A small contrastive audio-text model, trained from scratch.
Model: 4.88M parameters, log mel input, encoder arch crnn, encoder norm batchnorm, encoder activation relu, encoder depths [1, 1, 1], encoder rnn gru, text encoder width 128, text encoder layers 12, text encoder activation swiglu.
Training: 1600 steps, batches of 128.
Data: trained on read English sentences (LibriTTS-R), 15625 training examples, 13.1 epochs.
Rows from block 5 of the text encoder of a small contrastive audio-text model, named by matrix and row number. Rows with one number belong to one neuron. Each number is 500 + 40 x the weight over its row's rms, rounded and kept within 0 to 999. All counts start at 0. Numbers have three digits each.
After each neuron's rows are labels from the 100 texts, of 14976, where the neuron reaches its largest size: "fires on" is the input token at the peak. Only what is clearly more common there than usual is listed. The data: read English sentences (LibriTTS-R). In brackets: how many of the 100, against the usual share in percent.
# gate: MLP gate (text_encoder.blocks.5.mlp.gate.weight, 384x128), inputs 0-63
# fc1: MLP up (text_encoder.blocks.5.mlp.fc1.weight, 384x128), inputs 0-63
# fc2: MLP down (text_encoder.blocks.5.mlp.fc2.weight, 128x384, transposed), outputs 0-63

gate.371:516479562543477490485539478458525503488484490457486524554482514488567534483539505470487485481478584528535522493483553529444497508516506473483449515436486491432443597467418495549455419534417546
fc1.371:453448479469508520608504568457541516513498477498459532563482518595436449540461554492433518558509436500458462515479506503546451513540476566539458465579537535496545510598502488519414477561464528
fc2.371:503477463538534484517522477491482466461536465537459498447497479506457432459496460512506540443537419416504417530555546506522507532497560535442508556576557528494494480478540476480479517512549470
fires on: "'" (100 vs 0.6)

gate.99:439524511455456533528422446515461442578488490443426509457575504494509460458534501491542478586557514511530461533499552510516481396489532501525584518533481500516593570543538574531515465481497483
fc1.99:456528545449457513486532538508579544524544454487467491493445459489474509488575549489513496553487456476506533398643539481501538515475564488536531489532472523534526515532456498500555488513460516
fc2.99:507508522405487547450536561530430486512480484508484488499520500544458534465485559552495426508512491528516459507526541497463463588496507513536482456485534505558455445564496487497460378496545513
fires on: "he" (80 vs 1.3)

gate.279:461476444527454501504500497443460583547502599445452498500477449510501517518527540535478545495578537449427538468572506522539480440484502477547582476520520508536512517450478495474530480395441457
fc1.279:475503443511482523484547563559497461592418517535477550543517485496452467479427479527560529439490497430550568536516457518488552562480547433518459459567495568552508475446503507517504478503485426
fc2.279:574529511538503535589440544458455508546488519479460523472483539467457467445372516498491569435520500510500555520483507482456512468521527472509489431541503495535550516539454447537517581448538513
fires on: "had" (14 vs 0.6); "to" (7 vs 2.3)

gate.14:577529492516505541507499436421464496468462526418481445479508480522513582604442486469515420504502481471411479530473466486475477468423510522441555503505527548551423445560502451426480425502539483
fc1.14:456490537534510479440560550565510551533566470549524571468581507459510405452524505514466577504478576535476518495487545555519544514519500528465512458509475480441522570398453498544442553467446493
fc2.14:461508464589567505493422497479583512451465532430545537491556516470529460509484496471519527476484546461532467510438524519539519510454484497557529564498489435520440510476444500491536526421480458
fires on: "a" (23 vs 1.8); "of" (13 vs 1.9)

gate.149:441512563551486514550374471485533474505519552470506586488450482478464506551447522507485534524602441462514489509461616402509544496511445504537472497502498461508512517509527431514467481493568539
fc1.149:556541536544507528480551501499464455522497514531492541541529536444571527507521504552414461506447524447563531462539448466513527424507510486462448517468494541519488497500466522403517489512504478
fc2.149:386546481497452526517474502499546502505466628464520532475560454441470464494540404463537517543489535471458549515460527530477429562457467478478554472463502489485528537476522537460456469462448477
fires on: "he" (100 vs 1.3)

gate.111:479510497472509485538444456440527517528507511574544485492533498519508575473513516540457476608510456590530486483489590490478522494468490498574499523515495489504594499554527505444470548536507456
fc1.111:552458496517563518535519472448520441517496389439510520501453466514510535475556457492489455499523557577541397544477508519489489500425439563448471512570483472489501498509492456495493459504549565
fc2.111:534499547486542496497476523425534501517519460534473470481477550538439541496500454529501464543500481482499471428505601488520521500484486575537509569545497467512572570468541422448512509519393426
fires on: "she" (83 vs 0.6)

gate.110:500506445450565489483522492507570540475471484548510493482427496490460482519467464564398524569470508482569508526475435507458485436534440502448470436484523421484493481503477558528538479462511530
fc1.110:497531567585445495487458538552435508527560499456520501494552517427497518471518552474581497449503461440450621475484494469519499586523479556536528531514447566566433479471461488444543526530494475
fc2.110:540492505484484538458553416569441580538487532469458466461514510425481567448544495501513472592464470480578521470518453465586521553545558487480506459519506510472465543537549485439476507506525408
fires on: "he" (71 vs 1.3); "would" (7 vs 0.2); "were" (7 vs 0.3); "will" (7 vs 0.3)

gate.261:506526524485543541470431518529408495499445466561461464563445543468516412471543485419505524484477547474474459513578425494475432487542464553503532453522558479502472494508525499514526524556526524
fc1.261:512519550485487483521515520545473515536580495526440437557544515430472446472534467502479534448447594487461468467506458531473526512507520520483514507376480503486439531440544534465491484450470554
fc2.261:454441524482482592461551487586478482451474527488488488517492489486523416395467518523488490509455548532400506456454435551527487524490500519552557508430484495518492475599497538514552489499520460
fires on: "he" (70 vs 1.3)

gate.58:521493526547509521496467434504550576424466488487510552481489504473466500487487538459498531546533491448501588522581463461512453471503437552418580446476497524454478528453436470479472528493438486
fc1.58:546465550493544498489383437549515532470435556461535621528509487513459510472468498468506551490516475488533484446546525462559529470483503541396555485472498543498407514475495491494482508497452462
fc2.58:421489470486521483493447523528452507461534506527487552458545496556461560539508521458446500439448512493542518461528482515450514548456492582598486499442450436439479540490504436442499559545506502
fires on: "he" (22 vs 1.3); "the" (11 vs 4.6)

gate.209:483483375439491423520459507418466519550422480510461519493499507530438471538549482498553479488432487479510470508549547509493480496473518481481587501525486456474582472474475482470533453452480531
fc1.209:522521541525509528459489558542478482520496488524485491474481507450567423476535505468466473478490457594537438535529449489527434519460515543522511481526464532480458491484541477511441572565459498
fc2.209:440399504505447544474472538438561461521501473454505530551450489554488525477513480522441531545524542484482447480452476585523529487535534440514612514524443525453514438461480535527527475500557468
fires on: "had" (26 vs 0.6); "to" (12 vs 2.3)

gate.367:599506458510552505483495496447484448548483510521499525473499431472512422460508505484488442502540533471459411488480480482487542420480531485466462534609487468538491532477441528567533522464452510
fc1.367:557513466519541457474478486519466451521465498548575484461511404393451491473509495494472544516548540466498461472536500506462487410560516406450518481554493470551497546485465533492590534491521545
fc2.367:509485475508489481442540443526477526590505570540472541498402475560503468570556538471477522489504504528493565481474504411471484463491435493487521494460481483523525480433524567424548509500577478
fires on: "a" (44 vs 1.8); "to" (26 vs 2.3)

gate.218:502498554489488465514491474392515570456501495437476476516481518445565526549530492433491474466570578497504490581489512543515484435439531500554420477481421476461541516543444496472536488480525495
fc1.218:509499470497553482473471491535579577471476526603557528454434480503501497469595525471521529421494488517449485447470533493523467465487550528452506484439451463506531461488484458507481525439503493
fc2.218:506510531531500456520506504531522491480464447510466454501476444499451518522415466441511581488485487450470511431460492512522470428449509413512520539448473484523490476518505480504480563475451522
fires on: "a" (36 vs 1.8)

gate.343:479478550446577417540575522510499456536531544435510457546515497584451541390505454526467485539480463500465496582495513496485542501476501500522470491512512464494500527454506504458544511399484457
fc1.343:574483567515435517501471515441465511497455512536504549551460480369543422566575481525557459467535523533538497455485490506411480500446545519493477505568449529534526464506515471501443457543505480
fc2.343:522526492565552451455462534549534523515508528499536512597484521520499440489482475487477468558497481545531620501490527487534521461446467477480503536535447574459507466525487600477497524437557509
fires on: "'" (100 vs 0.6)

gate.0:540472476544561504534506461530492542481541543456472511494419516526519493493471462436523532469460525459461513491499463462493516533501524510523496559493512526447476486519505500534457477508457509
fc1.0:538430516438467495523482504465474503573538481564470525506499479448510522507465508545523488526536492589506529436541560505570461485495537506479517502530538462543510504518566540464496509436538458
fc2.0:465502467497408498489545569531508470481544511468508539460534515480463472494498428486467501520468549507508436495549520475460592554525548531526514503467538535535564503540541470532444553431530520
fires on: "he" (35 vs 1.3); "is" (15 vs 0.7); "his" (8 vs 0.8)

gate.250:551537542455522504550509450429463507501495373504532394564472457461524498460587498495468489554418523521458490456487448488529477510426445542490529510507521449534498514448504503472434472515544484
fc1.250:459535590499516490504470490462562515504500527518474487503489468470505499474520564447462528517506475476472604536508496493415447490529503481565507512407449541515433479477484606492529581512483517
fc2.250:490573540485537405487496560444478522555562560500447448524541506446497487527548510436495407476451501458518472508442450441451441455522491599494430531468521487557463483540554505480524500516509484
fires on: "a" (51 vs 1.8); "what" (11 vs 0.3); "does" (8 vs 0)

gate.308:469494460520483550470487511549444483465578461546517526417520511518523481482548452486457493485478501503501499520481433497545403500593483469501506493502483540497473523572486542472477411463502550
fc1.308:429435427449484507514474513558467507505508475506544482441513532605533528554525427494519511526585516497498395528544502522536474464428559497495524483558537543507518494493499424429515503503542510
fc2.308:437505431522454489562443532506553543542571497547505533459498545587523434445458462517459488505537545561527463556488533506503530523427533516468506553506517527464541517466530534549541521550545574
fires on: "she" (96 vs 0.6)

gate.245:498496477578535484453457526495565549534474506482541507477510468417500557460502559444501500522526493529427568469475585512490535508498490545478493504433537504463404537468473503478568520511545602
fc1.245:502518490477483540434540443500532482474463533431490466512562489489547531496514576478468478490516534525452507538445626549482505525577468493599457542426490456499447535433473555524421502542510412
fc2.245:491587433453456522457505500474487574480481560478397475514487474526502515535499467485521467516547524508442476508458611482488459477535483449466440430490477517576483583522488536492505554518440514
fires on: "'" (100 vs 0.6)

gate.30:438540551482531482464470499517520559456455471469541460527542384498534485494537565538494516523498415533458504464382516566518463518477458595458474455493487533520455476503531549518448564475477499
fc1.30:504578498513517522489504564540437529488440460435516452482558445547486472513560517495505523508477424484477481529447535556542516499488477547449450443490457476526501458481522532510583529403452486
fc2.30:484510569490506595454474520475458550528480533461446455501560434516480468500572492516426570528480458450465426422444544530578480523473445609451507465486535540540476479499497512487567481490419478
fires on: "she" (96 vs 0.6)

gate.167:502498513509531535500514444484542531527522459479475498457505499476523470541521535538490551463457587567550544469462497430578478496506552489519518513461444528579489502515531494475424588502505479
fc1.167:535559563423486481429475505525582527522431534498500466461574479507477437416513524488504476527497457547490519509429450497424481511458517481491498446477467499524480465494502562461496561481511464
fc2.167:519560525407505519473449452471577520452485566491443450461541455506500434432495560482494509510492467537498529493461488472513417458497539471498471478511476591500457524456513516457544477427476512
fires on: "he" (37 vs 1.3); "you" (19 vs 1.2); "excuse" (8 vs 0)

gate.107:444481505551413502508561560451493514482504472492487520461508452463482489466452527466527469519499587491510491512462492464514469514352481567629486513521517502466469469512512510429469523500559500
fc1.107:533486518508487529529425524481519543491461526522554471460478529417494478493433483508494514529498448466403541441497450502505511539426477525557478473490499489535465507552473536519547486530465433
fc2.107:402464587504426465488539513511472562490504446501514468463430500508481429454488463474492482444451482453482533479471478546485496452500515546457458522424539504487507495488432498520482507487488431
fires on: "'" (100 vs 0.6)

gate.6:503466452523588506492582514491500507460484526447529491486542540528463585431481520449453549441564500431517450482536550490520489423486485495457466506453556508418437443561545479498483552491460430
fc1.6:490527532509444480452411503543502503553532475590533507541454495421554476535525526520560445573487487587458492485438438519451485574501564561543527439491435486570507493451446550549517476516546561
fc2.6:544454539595438547563493566519499480522537458439474525529530513522530495535489536521546551480539486498533574466477477563538456495567472475461511531512485568476501535522504581457492510438509508
fires on: "'" (65 vs 0.6); "you" (13 vs 1.2); "he" (10 vs 1.3)

gate.45:549538427542491489434487558521486550575463474407502470463483516496507495530563524422446552482484481475487507523486499551468459525461466431514451486440504499483455507551464528493535477492520513
fc1.45:515445475455483472461486520503512543507471445462489565517478566478414521478534482463518376472491532498516453483502397596525410515438513429470511551485466461477560517515544472548535431551467493
fc2.45:542514495520514544446510503572476407507586426497514503493514592499494479457433472511524524505477502469526467517587493547527435574486524458511546459537489529461468503469503475532548582499474536
fires on: "she" (94 vs 0.6)

gate.231:513425513479480460552532519528481481489510579454496527522493498513493533502495481479532625484493449426465546504489479504482481549479496490515591546550448459547570521502505494493421433498533521
fc1.231:449464449469450381566523485582499514471468542508500475492512524532501537444539563439552587490526517470552516544535502527481538554516482507515468555500522451471507454464469550507482513510568541
fc2.231:535564478439495561443504459435540550535481506541555505522573491556501517490521477561482488537523483412578496620486480501526476499540479505548443488455550483528482500535510498448497480486593494
fires on: "had" (14 vs 0.6); "that" (9 vs 0.9); "it" (7 vs 1.2)

gate.152:477488499512501518484532430489496549485536503519527512512549481477545538507430494493447514575518487430495474415510481462574475462448478602434505444495514420537420560538499521475492525469456483
fc1.152:521584480461495491501468529461466538510518595452550472507483485522429484484542568554552536497469531481541473456495580495496563529508504490434427553437558511490519458496489414505581497478545440
fc2.152:497547634529457464543460566470478534526568505477499478500485458526478543443452550513509495572463487546493365497484539522466558587486502553484514521451501476533493437491512454551510470479500580
fires on: "she" (37 vs 0.6)

gate.46:501517461470437467570556505471416522501504434511502578555426467488500491490508512459489554505559475537424478494580506449515429458540505533426589567480549517495498497507487515450463470509561501
fc1.46:496498599536559511452515505532558479466470530487499463434614553515523574524530537518447481518517485511549507498469493598479555518502468509542437431488508468567536496513466555551473581471472485
fc2.46:512508537461573522512525569441578541497465563480447535529560504529486517559568514592492465444546480425532536449484457530516487547506487521541467506531516433484512424444505444532537472440539495
fires on: "had" (18 vs 0.6); "you" (17 vs 1.2); "to" (14 vs 2.3); "he" (12 vs 1.3)

gate.232:517449466412440541491555486507517468545444409510581454490483556491447548422504501508422544566527489529487529481457527523537516452472517493462557466439517435553494519478449503453512498495479512
fc1.232:508416524509432465534518478513487460588521442540484515511509434452464531441466514437491526573543433540541507524470529514514568456424468449524492512509506469546579539455442566427476492506512515
fc2.232:533475526554519514461448488474506500511550467523530575493428538449456478526516481504528514467548467520470461489483477457440527551460484518514534539583479497440476466486470464480576478460543514
fires on: "a" (11 vs 1.8)