python train.py --dataset="read English sentences (LibriTTS-R)" --hop_length=160 --input="log_mel" --vocab_size=8027 --loss="sigmoid" --encoder_rnn="gru" --encoder_rnn_residual=false --text_encoder_causal=true --text_encoder_head_dim=48 --text_encoder_fused_qkv=true --momentum=0.95 --batch_size=128 --epochs=13.1 --warmup_steps=320 --adamw_weight_decay_other_params=0.01
Rows from block 6 of the text encoder of a small contrastive audio-text model, named by matrix and row number. Rows with one number belong to one neuron. Each number is 500 + 50 x the weight over its row's rms, rounded and kept within 0 to 999. All counts start at 0. Numbers have three digits each.
After each neuron's rows are labels from the 100 texts, of 14976, where the neuron reaches its largest size: "tokens" is the input token at the peak. Only what is clearly more common there than usual is listed. The data: read English sentences (LibriTTS-R).
# gate: MLP gate (text_encoder.blocks.6.mlp.gate.weight, 384x128), inputs 0-127
# fc1: MLP up (text_encoder.blocks.6.mlp.fc1.weight, 384x128), inputs 0-127
# fc2: MLP down (text_encoder.blocks.6.mlp.fc2.weight, 128x384, transposed), outputs 0-127

gate.226:514434559480498448454465560512506454550536469410528521515409446511562598507515471563634637455485502531467483510520488511546521617515499553563573461454497435489533477514494434501567599472584500515494504509505506454454650489478582431473464527526546464461511503502498454492504488427513552485568450504492587470543496542437556463505514533481551474402405521503497534396499469623430545496441
fc1.226:514551459453574529555517433485528501418513484609490490471495496389467482552473612508429425466537445453558496521457521442491393440448477493513535464559446572470404502591540487531439460545532479547410471524553443458507420540510459517470483566500511550466458491592581493478547469496534575509544393513483533498436369528532455442454553441492518590523551508473500455552529428440492541566419
fc2.226:526501526568434418470440482378425459506530486477500528428537580452518455496518507477449516493442497481606462534451447486455468467474514493513493491391450541513541448520540497485550484589510436435481512562583569528524503381551387582405579505506462517487406518461503531450393529546537574519407520428505594556488578493484484408510519579547469505541593496558438447486511491489479452514482
tokens: "you"; "you've"

gate.50:569551574568398476534502490421533495458468489491527552494490554478548526566497482561447506473420526433481551563553485524464571462582507437533494529539515610554444505481414472434478490438498584347509539558436584541436558474448521506413515433481486472565448473468462503445481535548452432475501563548484563499551471499413486582403424496499561531478396504565434462506464512474538435551519
fc1.50:519572483583432487465463519508461424459420405500534548573503459514467514598485467613465551428497448417483437445495505577472601514507446567451512546593528493572464546538497453468478533427443580436499583469493505489511578435466529478452524417566422493521498505481527555446485482455508453490477612574514494555509577474470509540447513499558500424500464407466496406442374482520467501514546
fc2.50:436542477519576487539487500442474403594519479511518498552557505467434493516454503538501514569514471620492450462518404545563486518512420438489423534533434496538606465443520572424530410492525519516534604567489587563605535479510433424491549439543524461488484473619551512508522475402537508497552527472588518565523605523540586570548407520491474465521486492467528492472474475486496413448461
tokens: "with"; "the"; "would"

gate.286:646535499457512512474488483431520483459470410484561428510530456526547483431552515590518522508460558500534627504480501566557440558580564477426396438455453541515488481530456471498588571420447487401472494414457525486513482531547498492429472442524573471567484526524539526528504580584442539559513512571442426471444541510603555548504553403483447485444415525527496503450541557486505478555506
fc1.286:603542498575563442468513429459523425482556504520517647547530529475513457596596445561551506462383515475475529477505565578563467488545471560367512522456449539426536526506560415553563582521512569433472518493532514518439495502573464563465515470540429505449519444449493502487487500473455521454530499470401461416473473555629557585507519481481501471522453511415566526495505481487509480439510
fc2.286:410425501601528464442442453400491489516439530527452531542616554521515464532653581449464511460493475489483410503540490493421513539444540483529520513507377547447481556472443477432457549570495532505536479552480471513520474501610421542502476490547580509494513503454488547544425462441601414439475507489476488513577511561574463426549460491423558457536431477461581427491487507447478471487451
tokens: "of"; "afraid"

gate.250:518420462590523492479489454589584516522473554504427447543438502581381520419525560456504437536516526551484602506546543423493521501462549540531541451394539432465489427537448544473490524528571588472590474440512522497540515517434489461470569572440510447553446437554542498557473472442502520546437498609530589427552478511499509481446524420514576416518502568467529450460425517402493485506521
fc1.250:529516497427502540485550440468465525468520517524561470488532506467647483477500459530449520457465475511518431467425423654504466508493489490559509558574521563423468571526466505500524486491425430410422487540488460488443516495503507613564516426545600502472521587477522448482488530589475487507588459443514449517446494490444497574527415607424466596496446403590432540493552462558522512493499
fc2.250:489445579477528511519430493355546495535547551439474473500577480553536488474555419431486535584538577489497527509480457504567513469514594479597513449435476480572489488472528498623483467508488455478496525513458475546530511442470531453452512410451608551559536388484482505523494419491520513616480463541439469584566517516520461514523484483392491423465474593516430484540408401560552517458529
tokens: "with"

gate.137:528492523457452481531394422503436531491532457498464540461421515501619450481552559510461426526482558504578461525503466495511530508523547466529551370616451518494523453635514513430536577502524524540485425405557482478503563571460604387493472494538470524478387460510531472471472531563487584472561565498482533477481485492638466519461398487536481541426521493525497462520494510459466499491593
fc1.137:545584504459414566442529531446510511556526480468488390475456420450548452463511480483434524480432537480515535541457399526481576546558497359482404473427515507456548464570466515595498492471404473422471544505502544442551478344489501482522525483533582549507495516455542422520485483549486451516485534498497429534560465472567411521517507393536444519492460536521457462405516467494416513597469
fc2.137:585571486455503578446538551507459486618504573506487496505438471525482474514480429522386533518517500565466557523460525459454556573577563386456597457511538496564559484527452524608506508428472523500449527433514552390415478500467517479545460490519583559504486519468540440543551568591461487493399534485559512475516512478490381575524540503449483589567539504500439510507576501535503558452410
tokens: "you"; "your"; "you've"

gate.309:494510615538503444542400452472585524497450513471527576532533459523549455493500549454444525520497431541499515492499469595438509483428491536625386544500485487444445519531445562458488592487555468473555461464528479501550455630521458463527422500444444468478463499546503456463466485541455575547488443491441444444442447492521406435515560420511520564507372383559509480573480449536503457437497
fc1.309:574459424600484543518443466491494518557409534524463533448474423575460566523511426475523595528473476544581489474573303503464457403500451468560505495546532528514506546551471498488466515498533477434541481496519390540501423420519432470542497551576528409481489518440472503494424510459537421531469611448471497450524491505548463589462565473516456516510575522430516514435496424459545556512498
fc2.309:539530446536569596483566511512452473537531520528453523473502502555503575547474440603511429570500526561497493551513494495546528428472549492488606579520546544463545537515474571558479552457559515515540489478333486515410483485440594481524436530602514473458489606430499452407462500469562504445479558571494555547566482504448518577446481500478456498548574501431548504455536507503438592392457
tokens: "you"; "your"; "you've"

gate.337:451560588521477510466566506610595511531518524487577621439580487471525525475389442508606428473484533476447538547596429560497552530509559479570542446468547562456401444534454507414547445597522466494547437514434512515510433533495515527524511500523453594549525491553474473504466502483472513469454602506462514448443469432432478407462520520450556523449428458540495497504440519415548462456535
fc1.337:425599471581470522486430564558491553529528476465482484441470472529563507595447418487482526485526491521408579504540460465476529492409491561512498536509485542518529521622599459404553556462495574491502412493501501461442514426470510459414397499484404483557442390499596521504458477529518426376478554530485559387494508431437477484487472494419453500519503500478571501441421505482516523486526
fc2.337:462445398537499516529472593442567486505523362544470568454631445497473493423556623597478479462466458469513489521516416493570596488541548563500477532490527516505513595495464508458505411358536541474567501499441480523500491412510444415589533471581499505484444478579563479470446501505486453446459413559544479538526522532495500525468550483421477498441509441538533425511517479438493494488472
tokens: "wife"

gate.311:486489568491562489486501414498493510545521547419440581499481511438510604501484663531548523526533556535577467619433480531499554534480540504495566507533576514444513587553612498472487478456602577532402408520551512488498498449521550532506502506459529524420497473491511441621565508506612477516528501583477479552428462531462463596584568488494512505490528452507540524542571574502539504458497
fc1.311:439438535482490440554428527484428540473546466441431494466548455581496407561524460520437476448570476515437476520518507514499457507505453526527410537490464456546456452344374422486506530532457431540537514470487560493414574523442474515479543499531470492605448495445500541397486569514501552511460540463506457513450530524548523409410505433468504471569491428562538490457394467457472541545622
fc2.311:467528542559560410444424485517493551495572549417525476571491544467584461509643431501424532437543526474470460495432513500437534607488478520568451473449523487538502469519468522542519564492469601611451456530512499493491548406420478542535532492519431474553440536546484433593531533414508419508554502468451549570458468501517525507524539438511472405631507477499534387501491523462483487557439
tokens: "you"; "he"; "your"

gate.219:598552434503391509530518497530499532497553554512633466505551609388484539435415533590439517475395550464544427492568477533484439495452484514513466490500531489439484482500537573534560541560458518499500483405507522535481515430518439523491557514470632475448432528546449538561589476504414443518478458431525622537502409464406525533552463503452543495552527541514532487490550527504545478513553
fc1.219:480497520544564563446501453523424481452398488476482421467419496505502500480499444430495515479514566483498648522514465455576553463613459452529452555521489458587548455576432435485504480460513475441463494532471559430498609529482540526573448560509558474434589570469505401564485546502560464548422473502466535501505586461561499494450549483560434548447496512623485452446496433510522451542417
fc2.219:539490525517428476559513543535443453492501493505544535454460541376525468498461557500426473511401541454558570516516484480450450407523498504410561554499503536473470482540521509537504449569524427513515482467617482532610567523564533468484447507431542493534390564492535535516458510502524463564460537550642417606491605435530530518558465508573453579434477562582506553514516442504448460441554
tokens: "of"; "as"; "has"; "asked"

gate.4:483537550564429557371562505541601515513558539492541476557605463506467557511493586598505534462425421556524474462516530471454459523488520483548557491499539487463578498529507499497417514409398430624579496491595401468557552571584548514499549477523462470517499501439487573531483529501439460442556552491530556496492521591422425482478460534473532469477481586486440427558517504470439496524469
fc1.4:532481487545515445573549566576437478446463435625446512516439457538490459473407474471559515585486527449401462451452520449532572483493585531440498492512424493531458523547425473451524461535539563452456399570474598472481583470554476447400515453490532561418553424455550476443571432505498550566558497482485484495515487574507542513427522495488557561472450514549498538499409522560568412443484
fc2.4:561494580506496501531557598482559481511571498470532469477516441505413552522469498513527586530376524525446439586522497541504485554547500553420470571494587376536458566460465479512502450548603458455517448423456560451596601613545593493472507482495464449561474500520541410497582455548453489507484534497504568471532552502540474503406507547505517512532560542542509571572498588552561533489535
tokens: "of"; "to"

gate.28:545564510552491488497448509460502563552424487372473509471419452508535548554499528430555488488513472442524528513504535502418508487525522538534578495481362541468534518465499534465510412449512476412518490493556479505580524539522646441508521493550598456434453514483544544410437499510449443540627521549472499524578477456458492551531471404453380625483499442473460469597489508445489484499458
fc1.28:457534479483465508556501489503522444466470507611428415577501417525409468513578554569489534434524445470436397609592491530534571499482513486497442542485574502479593474515505550474507590524490556534557508466519585452451459466563389523497566522501501525525544442453483530514457485495508463569482558478509368488461526526574455511478424498565565573517408431501558475375526574486502469469479
fc2.28:511513573494517454476498537519526529439685475447513402508476478493481520433535488546546566591584498529460498421531488534521515487477581520457443510522540632483544521566509488521518492518538471530437668485553563524587500585493500547559510532505461546521509450416460589552487453524387583547402446512568503430488494527522560523484497500550525532471522535514389521525520540484431517502545
tokens: "it's"; "its"

gate.120:542530506435498560427489494534473505484520464516430440487611468479494502534473478469575470494532526535480505573491598477521474501484428509490563415532438470509457507544501561497473418495553527474451467505497514509565534571457624474430455490445562446490408552516613604458537460496580494401457557560408498571598413542460535481495554443503501581474473468485546509588477471552620419560452
fc1.120:480493460588529487528489538548473471452438551463562542471478536620530484535472506544379527571496451449581500515550466568486498468543551469430470584517511547445504526484426456494463576552469475526508531446455475390467412574529450507538489493539547524431513484496467407569495556489385537614484532479522448457480553502475445525453470554532435512522451536463523394336492532442404541472502
fc2.120:565491473592519589549431582508461553447530545491546521618508397561515543473453488406485507491494475456473549461547497538522534418524422555561560495407501388565526521598496501518434398554518402572497507544501496619467466553415545508549487444498445516552495468535454491535519593427544498532475532589494559461447552476477533445373531478486551486545464468494504475520490538474502532540453
tokens: "it's"; "its"; "if"

gate.63:562450534524508535483459434512491569499509528396482543438509534457552516525569522471475513430469486532534519446450530436549334447455482434549577428466517552550499466431510500544530524359447470509380519458536439603487447552508497401426486475493534474481427469500519501450444446597536396479476406515475538407466456517509544457484429503459502492535393480481517469468476512555482482540421
fc1.63:484538520461500511470519459495443440550586510555484497550462618471533424472418528427517546536508528404441545444483489506453466515577550449459540459485423539491516592417585488533606523468556475427542468513465552578492577551471486484533425501477421448508547486393444534525496464425544431413508434450525581551522444403440526448582517425485505494481513534553491445551496453506507479382549
fc2.63:472558518507459530505552454522475480507460473553457511525507495456554518488547482422483483549461492514440440522515457562391409594597517504488562467552472503507462469431586511502490460541506469436399476492424411487477557482435528516492419544386443490531537513545492501534520423442575582441586513459488472568497446476371517448550579474519481512484539529532561418404446419500550357503547
tokens: "it's"; "its"; "yet"

gate.358:570557513569524495507581523469456524493496574550414509439486468415456532489628521389492490579504550481414504507525513519504521552448536482479431553520494438446518473511459510446629481455447458460434576565415457533523523521514447500437492517511437462454572446477484512538533512543488488598471523469504462486571531500584431502578550458599571573435415517439531465433447423553578536465427
fc1.358:418490489502460472474562470544504535504443486484488527535460481564525538481455581554523500459476579503511423506505462550367523549567532482445589567494510482517429591484527462606448540518534436457577465471582579552489472534477622543624551472511535545562479431490546498476451484478455486370532501519513496557509510467391434564374472502471466431584473487534484547549571525482477440474541
fc2.358:523495506470499452467488583548452489482459609473561475484548503398484429573440445604520422479489551467563487569481522556419515547522450532509536573498478465503519492460512428539577623556518394505532481492553383508568560421532534490396482450380454526558549525437505431524444484539449490530469537488519417581442582491573489505536503556526511487438484456534464566490482441536488484465417
tokens: "with"; "i"

gate.214:530428464486497616460458542501470487544512488473449486573547491511436465535518496538444441505410547399634485508475545505527493503502617514516440522521498481385419488474425549498507468448482483507500474452541464533474456484495624522521507475512563619478496500486586450520498527491444493560530488497415448618507588460483441505487485523602458600438527403495406553456538519531451500439408
fc1.214:541479474535458597492499521458516525459520482450518466512576578495394473453473466530441412462412478426604489549430507504503512489607509476556485528559455436460422457536383488461501555510462513477498504487553426558419487494470566507471470425550435516470492489517570556471490562550420493486607499514399541543532480487464525505558440480559419515591558479506394510438596543590465423524462
fc2.214:478543443513532536512528507579467532521555533513599555488569497485485487508498485513530450499474477526386490457531456546550485533553504553518469472503543428522553447433431576556539536500513403551554422387572526461446459427487587532472474557603531488564601506468514505382440584468555509460539500453558480457486434494432446470552546543539624604536590506502448428554503539455555517543516
tokens: "<end>"